config.yaml
arch: "coatnet"
model: "image classifier"
dataset: "stained colorectal tissue patches (NCT-CRC-HE-100K)"
inner_norm: false
optimizer: "adamw"
batch_size: 64
lr_schedule: "cosine"
final_lr_fraction: 0.01
Rows from block 4 of a small image classifier, named by matrix and row number. Rows with one number belong to one neuron. Each number is 50 + 15 x the weight over its row's rms, rounded and kept within 0 to 99. All counts start at 0.
After each neuron's rows are labels from the 100 images, of 14976, where the neuron reaches its largest size: "responds to" is what is common among them. Only what is clearly more common there than usual is listed. The data: stained colorectal tissue patches (NCT-CRC-HE-100K). In brackets: how many of the 100, against the usual share in percent.
# gate: MLP gate (model.blocks.4.mlp.gate.weight, 672x256), inputs 0-63
# fc1: MLP up (model.blocks.4.mlp.fc1.weight, 672x256), inputs 0-63
# fc2: MLP down (model.blocks.4.mlp.fc2.weight, 256x672, transposed), outputs 0-63

gate.410:65 46 42 51 33 42 39 52 34 76 59 55 32 35 70 58 48 36 55 45 36 48 33 65 25 85 18 37 49 43 37 49 52 52 31 60 39 50 52 35 64 61 68 32 48 48 51 58 91 71 64 47 75 67 16 35 21 25 51 51 50 53 28 31
fc1.410:48 61 55 72 51 22 50 49 85 50 60 68 50 42 65 52 49 57 26 55 44 15 40 48 40 12 59 47 54 59 36 50 68 30 30 58 67 62 44 52 63 35 51 63 43 12 55 45 59 51 58 29 90 54 49 59 32 43 26 63 02 40 36 47
fc2.410:50 42 42 54 36 45 67 62 08 51 38 55 59 30 62 72 30 47 25 73 44 27 60 43 46 99 69 41 42 57 50 53 61 62 42 61 55 46 62 43 60 35 63 35 48 76 46 45 43 45 47 43 57 30 53 57 58 51 31 44 83 44 44 68
responds to: tissue: smooth muscle (96 vs 13.4)

gate.192:38 46 49 42 53 21 47 50 89 26 54 52 60 24 61 57 43 50 50 52 54 30 63 66 55 44 60 41 59 50 41 63 47 58 44 30 35 45 51 55 48 45 46 64 81 63 48 56 51 58 47 71 15 53 46 48 64 64 44 60 03 46 51 59
fc1.192:54 54 57 75 40 28 40 44 30 53 64 60 53 58 53 39 78 39 64 67 55 74 41 42 30 33 57 53 48 36 50 48 52 75 40 41 55 59 34 47 35 49 41 44 57 02 53 46 53 45 69 31 46 46 50 55 42 37 37 48 00 51 40 53
fc2.192:46 42 35 12 60 76 45 49 73 66 53 47 60 54 36 42 60 50 33 67 53 07 67 53 50 61 56 56 57 45 59 49 35 53 53 28 59 46 35 33 49 63 25 70 36 76 46 46 53 58 48 60 26 57 42 79 49 49 44 77 90 45 41 38
responds to: tissue: mucus (26 vs 9)

gate.427:76 54 58 28 46 58 45 31 04 52 60 76 51 34 48 46 59 57 75 45 20 52 65 64 57 66 40 52 36 75 49 55 44 73 51 64 17 41 70 31 64 71 50 52 35 70 50 76 65 46 44 32 57 69 54 54 44 50 65 63 96 40 48 40
fc1.427:33 27 38 09 30 62 58 62 68 79 40 34 61 46 44 47 40 52 45 54 50 10 65 49 37 34 44 57 63 38 40 47 61 42 50 42 65 49 51 34 61 54 55 54 38 76 66 34 59 58 41 50 42 66 45 57 43 60 48 65 41 58 47 50
fc2.427:64 64 37 19 61 99 57 56 41 61 71 50 48 54 29 54 56 36 48 70 44 65 47 61 60 94 59 55 47 56 54 61 41 77 51 42 51 57 57 39 29 49 38 56 51 90 41 44 51 67 34 52 34 50 60 57 54 61 47 56 81 60 82 62
responds to: tissue: adipose tissue (70 vs 10.3)

gate.555:58 60 80 47 54 56 65 68 00 15 49 27 47 39 52 55 35 56 63 62 39 64 55 69 46 42 54 63 46 41 50 63 70 72 29 41 43 31 42 34 46 40 44 65 70 63 49 34 63 49 42 64 46 54 42 46 52 67 46 44 50 64 38 54
fc1.555:60 57 71 53 74 73 42 42 29 44 35 46 53 53 48 25 55 44 47 65 42 71 60 70 45 50 42 75 42 51 37 66 38 54 49 47 51 83 52 32 61 56 38 40 39 67 75 53 53 42 52 63 26 66 56 56 55 32 64 63 00 53 58 48
fc2.555:46 48 59 23 56 00 57 48 25 39 34 58 57 35 46 51 63 66 42 46 46 52 56 46 40 51 52 53 47 74 56 60 66 55 43 40 49 50 43 45 32 50 34 58 29 69 64 55 35 63 65 54 47 52 70 44 67 51 36 66 50 52 41 51
responds to: tissue: tumour epithelium (80 vs 15.1)

gate.644:45 49 54 36 66 83 60 51 89 39 47 54 44 57 64 56 28 52 39 56 42 42 26 47 29 80 50 41 38 51 37 64 62 30 35 56 50 70 51 53 92 45 60 40 66 95 58 42 73 28 38 27 61 22 47 30 27 53 25 37 73 54 43 52
fc1.644:72 54 54 28 45 84 58 49 18 39 40 57 25 46 57 53 54 43 50 44 36 77 57 52 42 52 50 45 56 41 41 43 52 57 46 51 38 62 44 64 69 51 49 48 34 99 47 60 51 68 51 50 49 48 50 69 37 51 62 47 75 48 45 67
fc2.644:56 28 70 82 45 48 53 58 43 58 49 55 55 46 66 35 34 72 58 28 45 67 40 50 37 00 43 48 39 51 41 51 86 18 47 45 51 50 58 16 64 51 68 34 47 16 50 38 47 40 61 45 35 48 39 39 49 45 51 61 26 43 48 48
responds to: tissue: smooth muscle (51 vs 13.4)

gate.314:42 70 22 62 30 37 57 56 06 69 65 31 26 62 51 92 59 48 46 58 66 53 54 40 24 69 49 15 56 37 42 56 36 78 10 63 61 50 39 65 54 46 61 52 63 51 25 37 59 76 43 61 70 27 35 55 38 52 44 38 54 70 51 79
fc1.314:73 53 53 30 49 60 21 25 55 35 58 53 36 50 33 44 60 41 69 47 44 56 42 65 50 53 46 50 63 60 50 36 55 55 54 43 30 47 45 49 43 95 45 43 47 63 30 71 60 47 67 44 58 62 54 47 38 18 79 53 73 45 50 55
fc2.314:36 69 38 55 47 48 37 28 52 56 83 59 39 42 54 76 56 50 39 60 34 56 26 51 36 43 66 39 66 56 65 43 27 55 25 53 46 52 49 75 50 65 61 58 54 40 31 53 50 69 67 59 57 20 45 68 29 13 43 49 45 44 35 70
responds to: tissue: mucus (49 vs 9); tissue: cancer-associated stroma (45 vs 10.5)

gate.634:41 50 56 46 70 45 23 29 45 32 53 53 56 31 42 68 50 52 38 66 52 71 55 66 40 90 62 47 67 48 48 48 39 45 43 38 52 73 41 54 55 86 46 71 44 46 56 65 67 57 77 69 57 41 45 72 28 09 53 42 59 31 28 55
fc1.634:67 76 42 39 49 40 61 40 55 43 52 67 36 52 50 51 66 67 55 61 24 42 33 36 43 53 48 36 26 63 40 70 61 47 39 53 26 51 66 42 36 56 51 45 26 57 65 56 66 39 52 40 56 55 67 46 26 45 21 84 85 67 56 58
fc2.634:47 30 58 59 34 59 15 39 55 57 62 52 59 19 63 42 36 33 45 24 40 34 53 63 57 32 54 53 72 45 76 09 48 48 64 41 49 27 44 32 51 53 53 40 77 37 26 63 34 51 66 45 42 48 35 64 56 34 73 50 50 29 32 40
responds to: tissue: tumour epithelium (34 vs 15.1); tissue: normal colon mucosa (32 vs 8.8)

gate.517:51 40 34 69 26 31 45 48 33 76 58 63 39 31 75 63 35 28 55 33 31 36 25 62 51 75 29 44 39 59 56 39 63 56 50 74 34 37 68 47 82 49 79 32 64 41 35 53 54 47 49 14 78 59 35 31 35 41 52 32 49 55 43 55
fc1.517:60 20 59 20 51 87 44 37 85 47 24 54 48 73 31 54 56 58 63 58 65 64 72 54 45 47 46 70 47 77 35 56 68 56 66 60 48 69 38 58 49 57 42 68 31 79 51 51 62 68 60 40 47 59 49 54 66 45 58 34 33 48 41 39
fc2.517:43 53 44 36 38 26 46 35 54 53 50 44 43 48 59 67 32 43 59 47 55 25 43 42 59 99 33 50 50 44 49 49 45 59 63 26 37 37 40 74 74 56 75 10 67 00 45 55 43 38 67 56 53 47 42 44 54 49 39 69 45 61 60 70
responds to: tissue: lymphocytes (65 vs 11.1); tissue: debris (31 vs 11.1)

gate.138:39 44 43 63 46 25 31 31 17 68 70 69 49 25 60 72 46 35 58 31 28 61 40 70 58 57 49 64 43 64 72 38 56 64 46 66 37 34 64 44 93 66 78 41 70 38 26 64 41 53 52 30 65 33 35 49 46 39 50 43 27 32 47 53
fc1.138:63 71 54 38 52 42 40 58 31 50 36 67 49 51 51 26 79 70 55 49 42 26 36 52 60 83 50 42 28 68 36 72 48 54 63 54 31 28 61 46 47 38 42 37 53 78 51 64 45 60 49 41 79 53 53 62 46 55 54 88 90 30 66 53
fc2.138:57 56 68 08 39 47 47 48 20 41 62 41 41 60 21 37 35 45 46 62 56 81 46 78 44 58 53 33 45 53 37 51 34 48 45 50 51 62 39 55 31 73 53 63 51 59 43 54 51 61 55 88 59 58 47 54 55 35 52 16 31 53 43 43
responds to: tissue: tumour epithelium (55 vs 15.1)

gate.543:58 45 36 45 32 35 43 41 40 67 68 64 41 26 73 69 32 38 50 30 29 27 23 64 36 72 27 31 32 53 48 44 50 62 29 67 35 41 68 40 63 60 84 29 58 79 36 58 65 56 66 41 68 60 32 41 31 27 39 44 94 50 31 49
fc1.543:55 30 55 35 63 36 44 58 53 38 78 43 51 48 62 28 36 30 53 43 52 48 29 88 69 56 55 66 52 38 67 40 43 36 67 34 47 41 64 64 47 36 49 30 85 69 33 46 32 51 63 77 31 48 59 28 61 51 60 26 64 61 50 53
fc2.543:57 33 68 42 57 58 37 52 80 41 43 47 60 43 62 33 36 73 44 48 53 14 62 52 49 55 45 45 50 37 43 49 22 28 58 49 58 50 47 40 37 54 28 61 37 51 62 63 53 55 61 83 50 63 45 57 56 45 54 32 57 42 30 24
responds to: tissue: lymphocytes (81 vs 11.1)

gate.466:52 67 63 44 54 75 72 45 83 27 78 45 50 52 56 49 54 47 39 48 49 15 48 31 45 11 64 47 52 43 46 55 54 21 16 29 54 45 58 67 35 47 38 41 64 81 45 31 47 40 53 44 29 36 47 70 33 49 36 33 18 58 61 61
fc1.466:54 56 54 22 57 45 38 51 70 61 45 53 37 43 62 48 42 39 60 40 38 99 44 47 40 62 27 45 47 53 49 44 78 42 32 45 41 52 54 66 50 59 46 37 49 10 63 52 66 28 39 60 69 46 42 54 44 42 64 40 21 63 50 37
fc2.466:46 44 58 99 39 03 46 42 60 63 39 60 60 42 92 40 39 55 52 52 61 63 35 49 57 57 71 35 51 63 51 48 42 27 66 41 31 29 47 47 59 54 49 27 54 62 55 59 56 48 61 99 68 50 58 46 60 56 35 53 70 54 42 43
responds to: tissue: normal colon mucosa (37 vs 8.8); tissue: lymphocytes (28 vs 11.1)

gate.140:42 63 71 46 54 35 55 40 30 44 52 62 61 57 63 57 54 55 43 47 42 99 61 44 49 00 49 51 44 50 47 54 71 45 23 50 48 57 57 52 58 43 44 60 58 02 71 57 56 67 40 61 44 53 45 67 38 65 49 61 00 40 59 49
fc1.140:70 66 43 22 45 85 54 31 92 56 32 51 39 54 47 66 41 45 43 44 38 77 53 59 51 89 51 38 39 63 42 48 53 63 58 51 50 54 36 42 51 69 44 42 40 85 47 49 74 49 39 36 66 61 48 57 49 56 64 41 54 59 57 45
fc2.140:58 27 63 25 58 46 53 44 73 40 27 48 62 64 46 44 47 29 44 50 49 82 47 54 41 82 68 39 62 53 42 55 55 27 44 23 65 44 50 33 80 52 47 61 44 53 51 52 59 53 44 72 36 42 64 46 52 48 48 51 99 58 77 42
responds to: tissue: adipose tissue (46 vs 10.3)

gate.147:44 45 55 34 60 77 50 37 25 41 41 72 58 43 28 63 55 58 40 76 48 58 64 61 46 91 57 66 60 68 35 63 75 72 44 55 44 67 50 40 82 64 41 71 44 86 65 54 55 68 23 22 75 37 58 65 46 63 57 58 84 46 57 56
fc1.147:48 65 68 87 58 26 43 39 43 33 67 49 46 44 73 29 43 67 55 55 55 89 24 52 56 35 55 44 41 55 61 54 39 29 50 47 29 48 66 76 47 60 57 43 60 00 28 73 39 35 70 60 63 44 67 42 46 39 34 30 22 54 55 63
fc2.147:42 42 52 40 35 47 44 46 15 61 52 55 42 47 43 48 72 49 52 42 48 89 60 48 31 02 21 46 43 50 42 40 32 92 41 61 59 51 52 48 39 55 74 63 52 50 42 57 60 62 54 76 42 49 24 39 45 42 51 82 06 33 36 31
responds to: tissue: smooth muscle (46 vs 13.4)

gate.412:42 45 35 68 46 53 50 26 51 75 55 69 16 57 68 65 57 44 62 33 18 40 33 44 53 57 18 53 21 56 63 48 59 48 33 66 17 43 68 47 51 44 95 47 53 67 43 60 45 25 53 34 44 31 27 21 37 47 26 52 66 46 55 53
fc1.412:55 56 75 26 61 65 40 30 54 33 36 72 53 54 23 54 60 73 54 56 51 52 66 54 53 62 52 66 58 84 46 56 51 57 69 60 49 57 38 33 40 85 42 84 18 69 64 77 48 43 39 49 43 59 60 66 59 49 59 60 72 23 51 34
fc2.412:27 73 21 65 41 36 78 71 62 74 42 22 56 57 36 71 42 57 30 75 75 37 64 39 39 29 71 44 80 36 39 60 35 29 36 41 81 68 24 65 56 40 38 59 48 43 44 26 51 69 18 67 55 24 60 64 51 66 38 34 40 70 58 72
responds to: tissue: lymphocytes (100 vs 11.1)

gate.457:59 65 73 87 44 19 50 27 10 40 47 51 34 43 55 30 77 67 55 60 41 85 51 55 57 19 64 66 68 45 45 58 54 71 54 59 42 44 38 46 36 44 52 39 56 00 50 88 80 61 47 44 44 42 54 62 38 62 70 32 55 42 54 28
fc1.457:49 42 28 72 58 69 55 62 66 57 58 60 44 62 62 59 43 62 52 43 54 24 36 33 55 00 61 45 37 49 48 46 47 45 46 44 61 43 40 56 37 39 51 35 43 23 43 48 24 37 71 51 26 43 52 56 54 44 37 67 00 56 52 33
fc2.457:44 29 64 37 40 86 66 56 36 39 47 40 56 47 52 67 35 40 19 63 51 54 40 49 34 59 63 32 65 56 41 55 24 52 47 35 72 54 51 59 80 39 69 43 55 37 71 55 63 50 44 32 68 32 68 50 44 54 57 49 53 60 52 44
responds to: tissue: mucus (31 vs 9)

gate.124:41 38 99 72 57 46 47 70 75 13 53 43 50 49 63 43 63 46 54 37 54 03 38 37 41 19 64 40 63 52 39 53 52 08 38 52 64 32 47 19 29 26 52 36 63 43 37 31 57 55 27 57 50 47 49 54 47 74 53 65 64 50 38 53
fc1.124:53 39 36 18 70 51 43 49 89 49 55 44 71 54 51 54 42 27 54 53 63 12 54 66 39 72 70 31 48 59 33 42 30 41 21 64 67 62 35 75 46 48 53 36 53 95 32 61 65 83 55 93 00 44 54 57 42 24 30 35 59 65 33 43
fc2.124:60 66 32 99 62 63 51 46 28 66 50 48 44 53 43 56 65 53 53 50 55 65 71 46 50 76 65 50 56 64 50 53 75 47 44 50 52 37 49 19 46 33 59 51 72 52 44 48 37 65 29 45 45 50 31 55 57 48 55 61 00 48 59 44
responds to: tissue: mucus (48 vs 9)

gate.211:49 39 60 56 42 44 45 39 14 38 61 45 51 44 33 49 66 34 37 45 42 55 86 54 39 55 56 50 63 27 41 50 37 82 38 41 42 38 37 39 75 35 32 56 66 00 54 53 54 57 41 46 35 58 49 78 57 66 65 71 00 51 58 42
fc1.211:44 54 63 88 48 56 55 45 99 49 24 34 42 43 55 35 42 46 54 50 56 16 36 35 62 00 41 36 31 43 40 43 63 36 64 55 50 50 44 51 57 65 55 33 32 59 45 61 38 36 58 39 70 56 57 39 43 56 40 31 09 47 40 67
fc2.211:38 55 52 50 34 01 68 57 29 85 47 56 55 50 55 51 70 64 38 50 59 86 44 56 38 32 51 42 32 59 70 45 48 59 41 54 48 56 55 76 65 43 56 37 61 60 39 33 40 64 36 58 51 46 32 47 53 54 39 59 64 44 41 53
responds to: tissue: cancer-associated stroma (50 vs 10.5)

gate.390:49 75 35 47 43 69 64 64 33 58 48 48 51 51 48 68 67 36 44 51 38 39 59 55 48 80 58 57 39 54 54 55 94 55 31 41 54 48 59 58 87 39 61 57 50 67 48 30 72 42 20 00 66 39 41 47 34 70 35 79 11 60 62 65
fc1.390:61 68 56 45 44 63 46 58 00 56 37 43 56 24 38 47 44 40 54 38 53 32 65 44 60 17 41 64 50 55 46 53 69 51 70 41 52 23 50 25 47 61 47 47 49 58 43 34 64 46 29 27 64 50 49 60 44 49 55 75 69 55 62 72
fc2.390:61 35 55 53 44 49 37 51 00 56 32 51 51 44 52 58 48 49 49 61 49 84 48 28 62 59 54 47 44 40 51 48 39 50 59 62 64 48 44 09 43 54 30 29 41 74 54 49 43 54 38 61 47 51 42 41 56 46 60 50 92 55 46 33
responds to: tissue: tumour epithelium (43 vs 15.1)

gate.49:45 45 22 29 38 47 59 56 18 83 69 54 48 45 65 82 32 31 48 58 34 45 49 71 47 80 41 52 36 64 51 57 36 68 33 67 52 33 65 36 86 57 59 43 46 64 37 49 58 70 26 63 58 49 40 55 31 57 47 22 46 67 43 57
fc1.49:53 32 65 40 36 21 45 43 00 46 40 42 48 48 27 68 61 41 44 50 79 99 67 52 59 90 51 46 56 42 55 52 60 73 48 63 67 48 44 49 60 60 65 71 66 25 53 57 39 68 33 52 50 53 48 54 62 56 56 60 81 33 53 52
fc2.49:49 44 61 45 46 00 36 58 45 48 63 46 33 33 47 25 53 50 59 32 55 28 42 52 50 00 38 41 42 39 50 43 63 24 50 46 44 47 44 50 13 48 50 48 48 16 69 61 53 43 69 67 49 47 49 45 41 44 45 59 41 53 40 45
responds to: tissue: smooth muscle (84 vs 13.4)

gate.616:37 32 43 69 46 37 44 27 52 69 47 62 56 20 76 72 34 41 50 35 22 39 43 48 57 54 35 60 45 61 62 43 52 43 63 74 37 53 58 27 77 62 62 55 47 45 54 72 37 37 45 36 52 51 39 53 59 43 40 16 26 19 33 39
fc1.616:34 58 33 48 50 41 41 55 99 67 57 38 51 51 49 40 45 49 40 47 50 00 42 55 32 32 47 61 53 56 42 42 64 17 41 47 66 67 43 49 76 38 73 49 76 42 44 34 57 34 49 15 66 48 42 51 32 43 47 64 24 52 63 69
fc2.616:41 65 38 82 39 40 55 62 45 48 34 47 45 49 53 60 65 54 58 48 48 00 67 40 42 16 41 47 45 44 56 48 58 66 48 60 57 45 61 43 40 44 53 74 39 49 57 42 57 62 33 40 40 58 46 70 47 54 38 56 43 58 42 54
responds to: tissue: smooth muscle (42 vs 13.4); tissue: mucus (28 vs 9)

gate.522:67 44 74 60 46 70 33 17 48 44 36 75 48 42 39 41 46 68 73 39 39 51 43 39 70 42 43 42 30 75 57 45 41 73 72 89 09 47 45 64 60 73 52 55 43 52 35 89 34 34 50 37 60 57 56 25 74 44 57 30 38 24 47 29
fc1.522:49 45 51 47 31 51 58 54 70 49 28 43 53 37 55 37 59 49 57 25 25 51 55 25 50 52 42 48 53 50 53 21 64 50 61 34 51 44 58 60 77 43 46 37 38 47 73 47 52 56 55 36 49 79 53 79 42 48 56 75 34 53 45 60
fc2.522:62 68 78 34 60 59 59 49 49 14 35 62 42 53 17 37 87 78 54 53 47 47 63 35 41 37 47 53 39 59 28 57 65 59 50 43 35 70 41 55 40 43 32 66 29 61 86 61 64 44 67 40 65 71 77 59 42 54 37 82 38 37 49 50
responds to: tissue: adipose tissue (100 vs 10.3)

gate.201:56 74 63 67 52 43 73 77 69 48 54 52 56 43 39 55 67 60 42 64 49 04 71 51 34 46 49 44 53 44 33 71 39 53 17 36 65 38 51 54 41 33 45 61 54 40 63 37 66 70 43 73 48 52 34 70 21 63 32 56 43 51 42 51
fc1.201:68 59 42 29 64 43 47 43 58 31 53 49 44 66 33 25 65 61 66 61 39 69 36 49 62 60 53 76 33 54 49 74 20 67 62 43 48 60 60 76 43 39 45 39 43 36 73 51 47 76 55 92 34 59 42 56 52 43 77 38 54 57 66 40
fc2.201:73 32 55 72 68 75 62 54 65 42 41 52 53 51 45 42 41 56 55 59 34 48 41 45 48 14 54 42 38 45 50 45 66 30 42 58 54 48 63 31 35 48 67 42 45 80 69 48 45 34 46 40 53 40 55 40 55 53 35 35 27 56 60 48
responds to: tissue: tumour epithelium (39 vs 15.1); tissue: mucus (26 vs 9)

gate.199:43 36 45 66 43 40 40 37 27 58 74 73 47 21 74 75 41 42 54 38 19 41 22 67 52 18 33 50 35 58 69 39 49 50 44 65 41 36 75 44 62 59 76 38 49 71 35 59 43 41 57 40 58 41 33 38 44 34 40 31 46 42 38 44
fc1.199:64 62 58 77 79 35 74 48 18 26 65 68 61 45 38 33 64 64 56 72 49 45 65 67 54 16 65 60 38 62 39 60 37 56 68 48 31 63 58 51 58 69 26 61 23 18 60 59 57 59 45 79 31 61 67 56 64 59 44 60 47 52 43 23
fc2.199:58 59 57 56 50 44 48 42 00 39 45 52 47 62 36 58 41 45 55 46 74 74 56 43 59 80 44 39 68 38 56 47 31 45 61 50 45 62 34 66 63 62 45 46 60 52 42 58 46 83 35 72 86 43 49 42 68 57 54 40 68 53 57 62
responds to: tissue: lymphocytes (93 vs 11.1)

gate.23:57 62 38 51 34 37 48 43 37 51 56 59 37 32 58 72 35 37 60 47 27 80 24 42 42 77 38 22 40 52 51 45 35 60 38 61 34 42 64 69 61 62 60 31 37 53 35 55 66 67 47 71 81 49 49 54 23 46 39 25 81 56 40 65
fc1.23:45 47 52 22 65 63 41 49 68 39 61 53 49 49 45 74 41 33 40 54 48 66 36 70 48 99 59 53 42 57 57 52 67 47 41 20 54 58 71 75 48 56 66 57 50 99 49 41 45 53 48 51 57 28 51 51 48 53 44 47 85 53 58 66
fc2.23:42 53 52 59 37 18 50 55 77 68 47 45 61 31 85 50 12 71 38 44 48 40 42 42 45 58 43 34 55 36 37 43 30 20 52 80 58 45 52 48 46 51 42 46 36 37 53 48 43 50 51 83 54 53 51 63 52 59 37 24 36 41 29 29
responds to: tissue: mucus (78 vs 9)

gate.575:57 53 38 66 36 58 45 20 48 63 52 53 00 68 59 41 61 39 79 24 29 44 35 49 57 45 07 53 38 55 63 36 64 52 62 53 04 40 56 56 50 52 95 42 54 63 32 70 51 16 54 20 49 56 36 10 43 48 52 60 67 45 64 56
fc1.575:46 42 35 63 47 42 61 65 48 65 63 56 55 44 92 44 51 28 45 44 27 50 37 50 59 42 56 46 29 29 61 42 40 45 38 37 50 38 84 57 56 09 50 25 72 41 43 28 39 68 60 58 47 36 43 47 49 54 39 52 35 71 50 55
fc2.575:67 45 78 18 47 58 34 35 58 23 63 74 33 68 60 33 52 43 80 14 33 70 29 49 69 64 35 48 14 81 65 48 64 53 56 59 25 27 79 51 47 48 68 36 61 53 43 69 36 21 66 34 56 60 53 24 64 50 53 54 49 35 54 40
responds to: tissue: lymphocytes (100 vs 11.1)

gate.217:45 47 51 67 40 37 38 41 00 63 60 57 44 31 63 70 31 42 58 44 42 73 43 55 52 46 38 44 42 60 52 43 59 86 50 67 37 41 51 57 75 67 65 37 63 43 20 64 50 62 44 37 67 38 35 41 49 39 53 28 46 50 41 51
fc1.217:35 33 46 11 37 67 43 62 21 57 36 46 68 44 41 56 25 51 28 36 58 66 59 64 46 45 35 31 39 77 34 45 43 92 26 47 81 38 47 58 75 55 37 47 67 78 34 45 34 70 40 56 25 43 46 60 68 54 58 40 62 69 44 54
fc2.217:49 33 30 49 57 17 55 52 74 50 59 48 51 46 64 44 38 31 58 52 60 63 46 57 58 70 58 45 47 39 47 59 59 11 55 18 41 47 52 72 58 32 60 42 62 26 46 40 48 33 41 44 55 48 49 38 57 62 20 82 22 52 39 40
responds to: tissue: mucus (58 vs 9); tissue: adipose tissue (27 vs 10.3)

gate.256:48 54 70 23 50 52 51 49 99 46 49 40 57 42 57 68 60 49 41 46 66 17 65 26 40 50 47 44 64 54 49 47 70 16 58 49 61 54 39 39 21 48 40 40 53 82 56 42 49 38 43 45 35 44 36 45 51 67 32 46 72 48 52 44
fc1.256:38 57 28 47 46 18 47 33 65 81 40 72 53 48 42 68 48 35 48 69 50 36 35 58 49 75 48 49 35 38 53 57 65 64 44 39 59 52 70 46 43 43 52 39 63 50 44 70 46 45 72 39 62 50 16 62 47 29 53 40 14 61 52 67
fc2.256:45 54 41 47 58 86 49 47 21 52 50 50 36 53 63 65 50 48 41 32 54 73 44 41 40 60 33 66 40 64 55 42 53 39 53 79 42 60 54 70 55 59 39 40 37 30 45 23 36 41 56 58 49 37 74 43 55 29 28 42 33 63 25 51
responds to: tissue: lymphocytes (45 vs 11.1)

gate.376:53 82 68 77 53 32 57 53 21 23 43 47 51 57 50 50 84 58 45 54 56 28 61 34 45 00 63 56 48 34 44 43 46 45 37 48 52 46 53 42 02 45 54 61 58 23 67 53 62 52 56 60 35 60 68 67 47 52 45 52 10 52 53 54
fc1.376:35 45 47 49 34 49 54 47 48 61 28 45 48 70 45 45 63 48 55 48 49 56 48 57 53 85 60 60 55 71 39 54 57 89 61 34 52 43 37 41 77 56 54 47 58 51 39 41 53 53 58 26 45 54 45 56 40 53 61 68 38 55 63 53
fc2.376:57 73 39 00 32 72 36 52 40 34 53 40 50 70 62 27 43 51 42 40 53 49 58 37 28 63 41 45 54 29 41 43 62 53 31 41 43 57 53 48 45 45 66 57 45 96 46 62 58 45 45 38 57 68 56 34 43 41 49 31 74 53 32 61
responds to: tissue: adipose tissue (62 vs 10.3)

gate.535:28 47 50 52 53 40 48 63 40 57 41 30 70 29 31 69 41 54 24 76 61 45 84 66 51 54 61 71 65 53 38 71 41 73 55 44 71 59 33 33 84 69 40 71 48 43 58 47 47 65 46 58 40 41 54 77 54 46 58 51 02 45 51 63
fc1.535:46 69 51 45 34 29 72 50 71 49 45 55 37 69 67 61 58 60 68 46 42 60 42 38 28 07 36 23 53 30 40 61 37 00 31 61 54 37 53 42 40 49 49 53 37 10 61 44 60 46 41 50 66 58 46 51 26 50 44 48 00 58 47 45
fc2.535:47 24 67 17 57 21 40 39 27 35 62 45 46 55 53 57 33 64 56 38 52 99 53 46 43 67 47 45 56 38 42 35 40 35 51 65 59 58 45 22 68 73 46 54 48 34 46 51 58 50 58 62 56 51 34 59 54 36 63 36 41 32 34 47
responds to: tissue: tumour epithelium (67 vs 15.1)

gate.44:64 45 71 36 35 86 48 46 58 29 38 46 57 76 49 49 61 56 36 41 61 80 49 50 57 46 65 78 48 25 71 65 59 21 40 55 50 23 42 53 14 25 44 26 52 32 75 53 54 45 28 03 18 76 68 57 40 70 63 42 18 52 59 41
fc1.44:48 59 35 21 42 60 40 23 40 59 50 55 55 47 70 65 22 61 33 52 61 49 65 50 41 41 82 40 49 62 39 50 69 37 45 22 52 33 49 55 66 53 39 52 37 51 68 70 41 58 44 33 84 66 48 39 63 43 55 57 57 40 46 28
fc2.44:58 59 51 29 46 72 52 61 65 58 56 42 48 32 59 47 40 50 48 51 49 82 30 52 48 00 47 46 54 39 43 43 74 46 54 46 70 57 58 46 19 60 40 49 50 60 36 37 40 46 49 32 28 36 55 28 52 58 44 31 46 53 29 41
responds to: tissue: mucus (80 vs 9)

gate.406:62 55 40 65 55 40 53 56 63 63 43 35 36 73 41 38 53 60 50 64 63 42 54 59 20 33 42 56 55 38 24 65 76 28 46 53 56 78 25 30 43 56 60 52 35 29 68 47 85 31 55 31 47 81 44 21 28 48 47 61 24 56 51 25
fc1.406:53 51 54 66 64 55 13 14 66 56 53 55 34 59 50 43 74 39 68 36 45 36 51 70 56 37 30 85 61 45 59 36 58 43 68 46 25 54 43 41 37 66 77 61 49 36 52 85 53 22 81 31 41 58 16 32 49 22 67 64 33 18 55 21
fc2.406:42 42 30 70 73 58 46 34 49 66 48 61 65 24 72 67 59 32 33 65 26 43 54 62 56 46 55 74 66 25 68 30 74 53 56 41 45 54 63 34 55 38 60 47 49 75 68 43 66 56 58 28 35 60 30 51 38 36 42 72 48 53 50 45
responds to: tissue: normal colon mucosa (99 vs 8.8)

gate.102:49 63 50 44 28 26 50 38 58 59 70 53 30 53 73 61 51 60 62 34 39 60 30 41 34 51 39 18 48 39 49 40 22 36 22 68 47 39 60 62 56 51 53 42 43 39 38 54 57 66 62 81 73 46 30 63 21 36 40 35 26 44 36 57
fc1.102:50 51 64 67 41 31 57 53 78 37 46 37 36 63 64 31 27 61 53 35 72 55 38 21 44 30 46 28 53 37 48 47 30 31 52 44 57 53 38 83 50 31 46 49 60 17 58 45 46 42 59 77 50 49 47 41 58 48 34 19 18 53 35 47
fc2.102:68 36 66 12 70 52 52 54 16 28 60 64 59 52 53 41 61 48 62 65 55 77 62 62 57 99 63 58 41 42 51 54 47 64 51 45 40 42 59 28 20 41 37 48 38 53 63 49 52 80 53 64 41 60 66 56 61 55 52 68 42 52 57 41
responds to: tissue: tumour epithelium (58 vs 15.1); tissue: mucus (38 vs 9)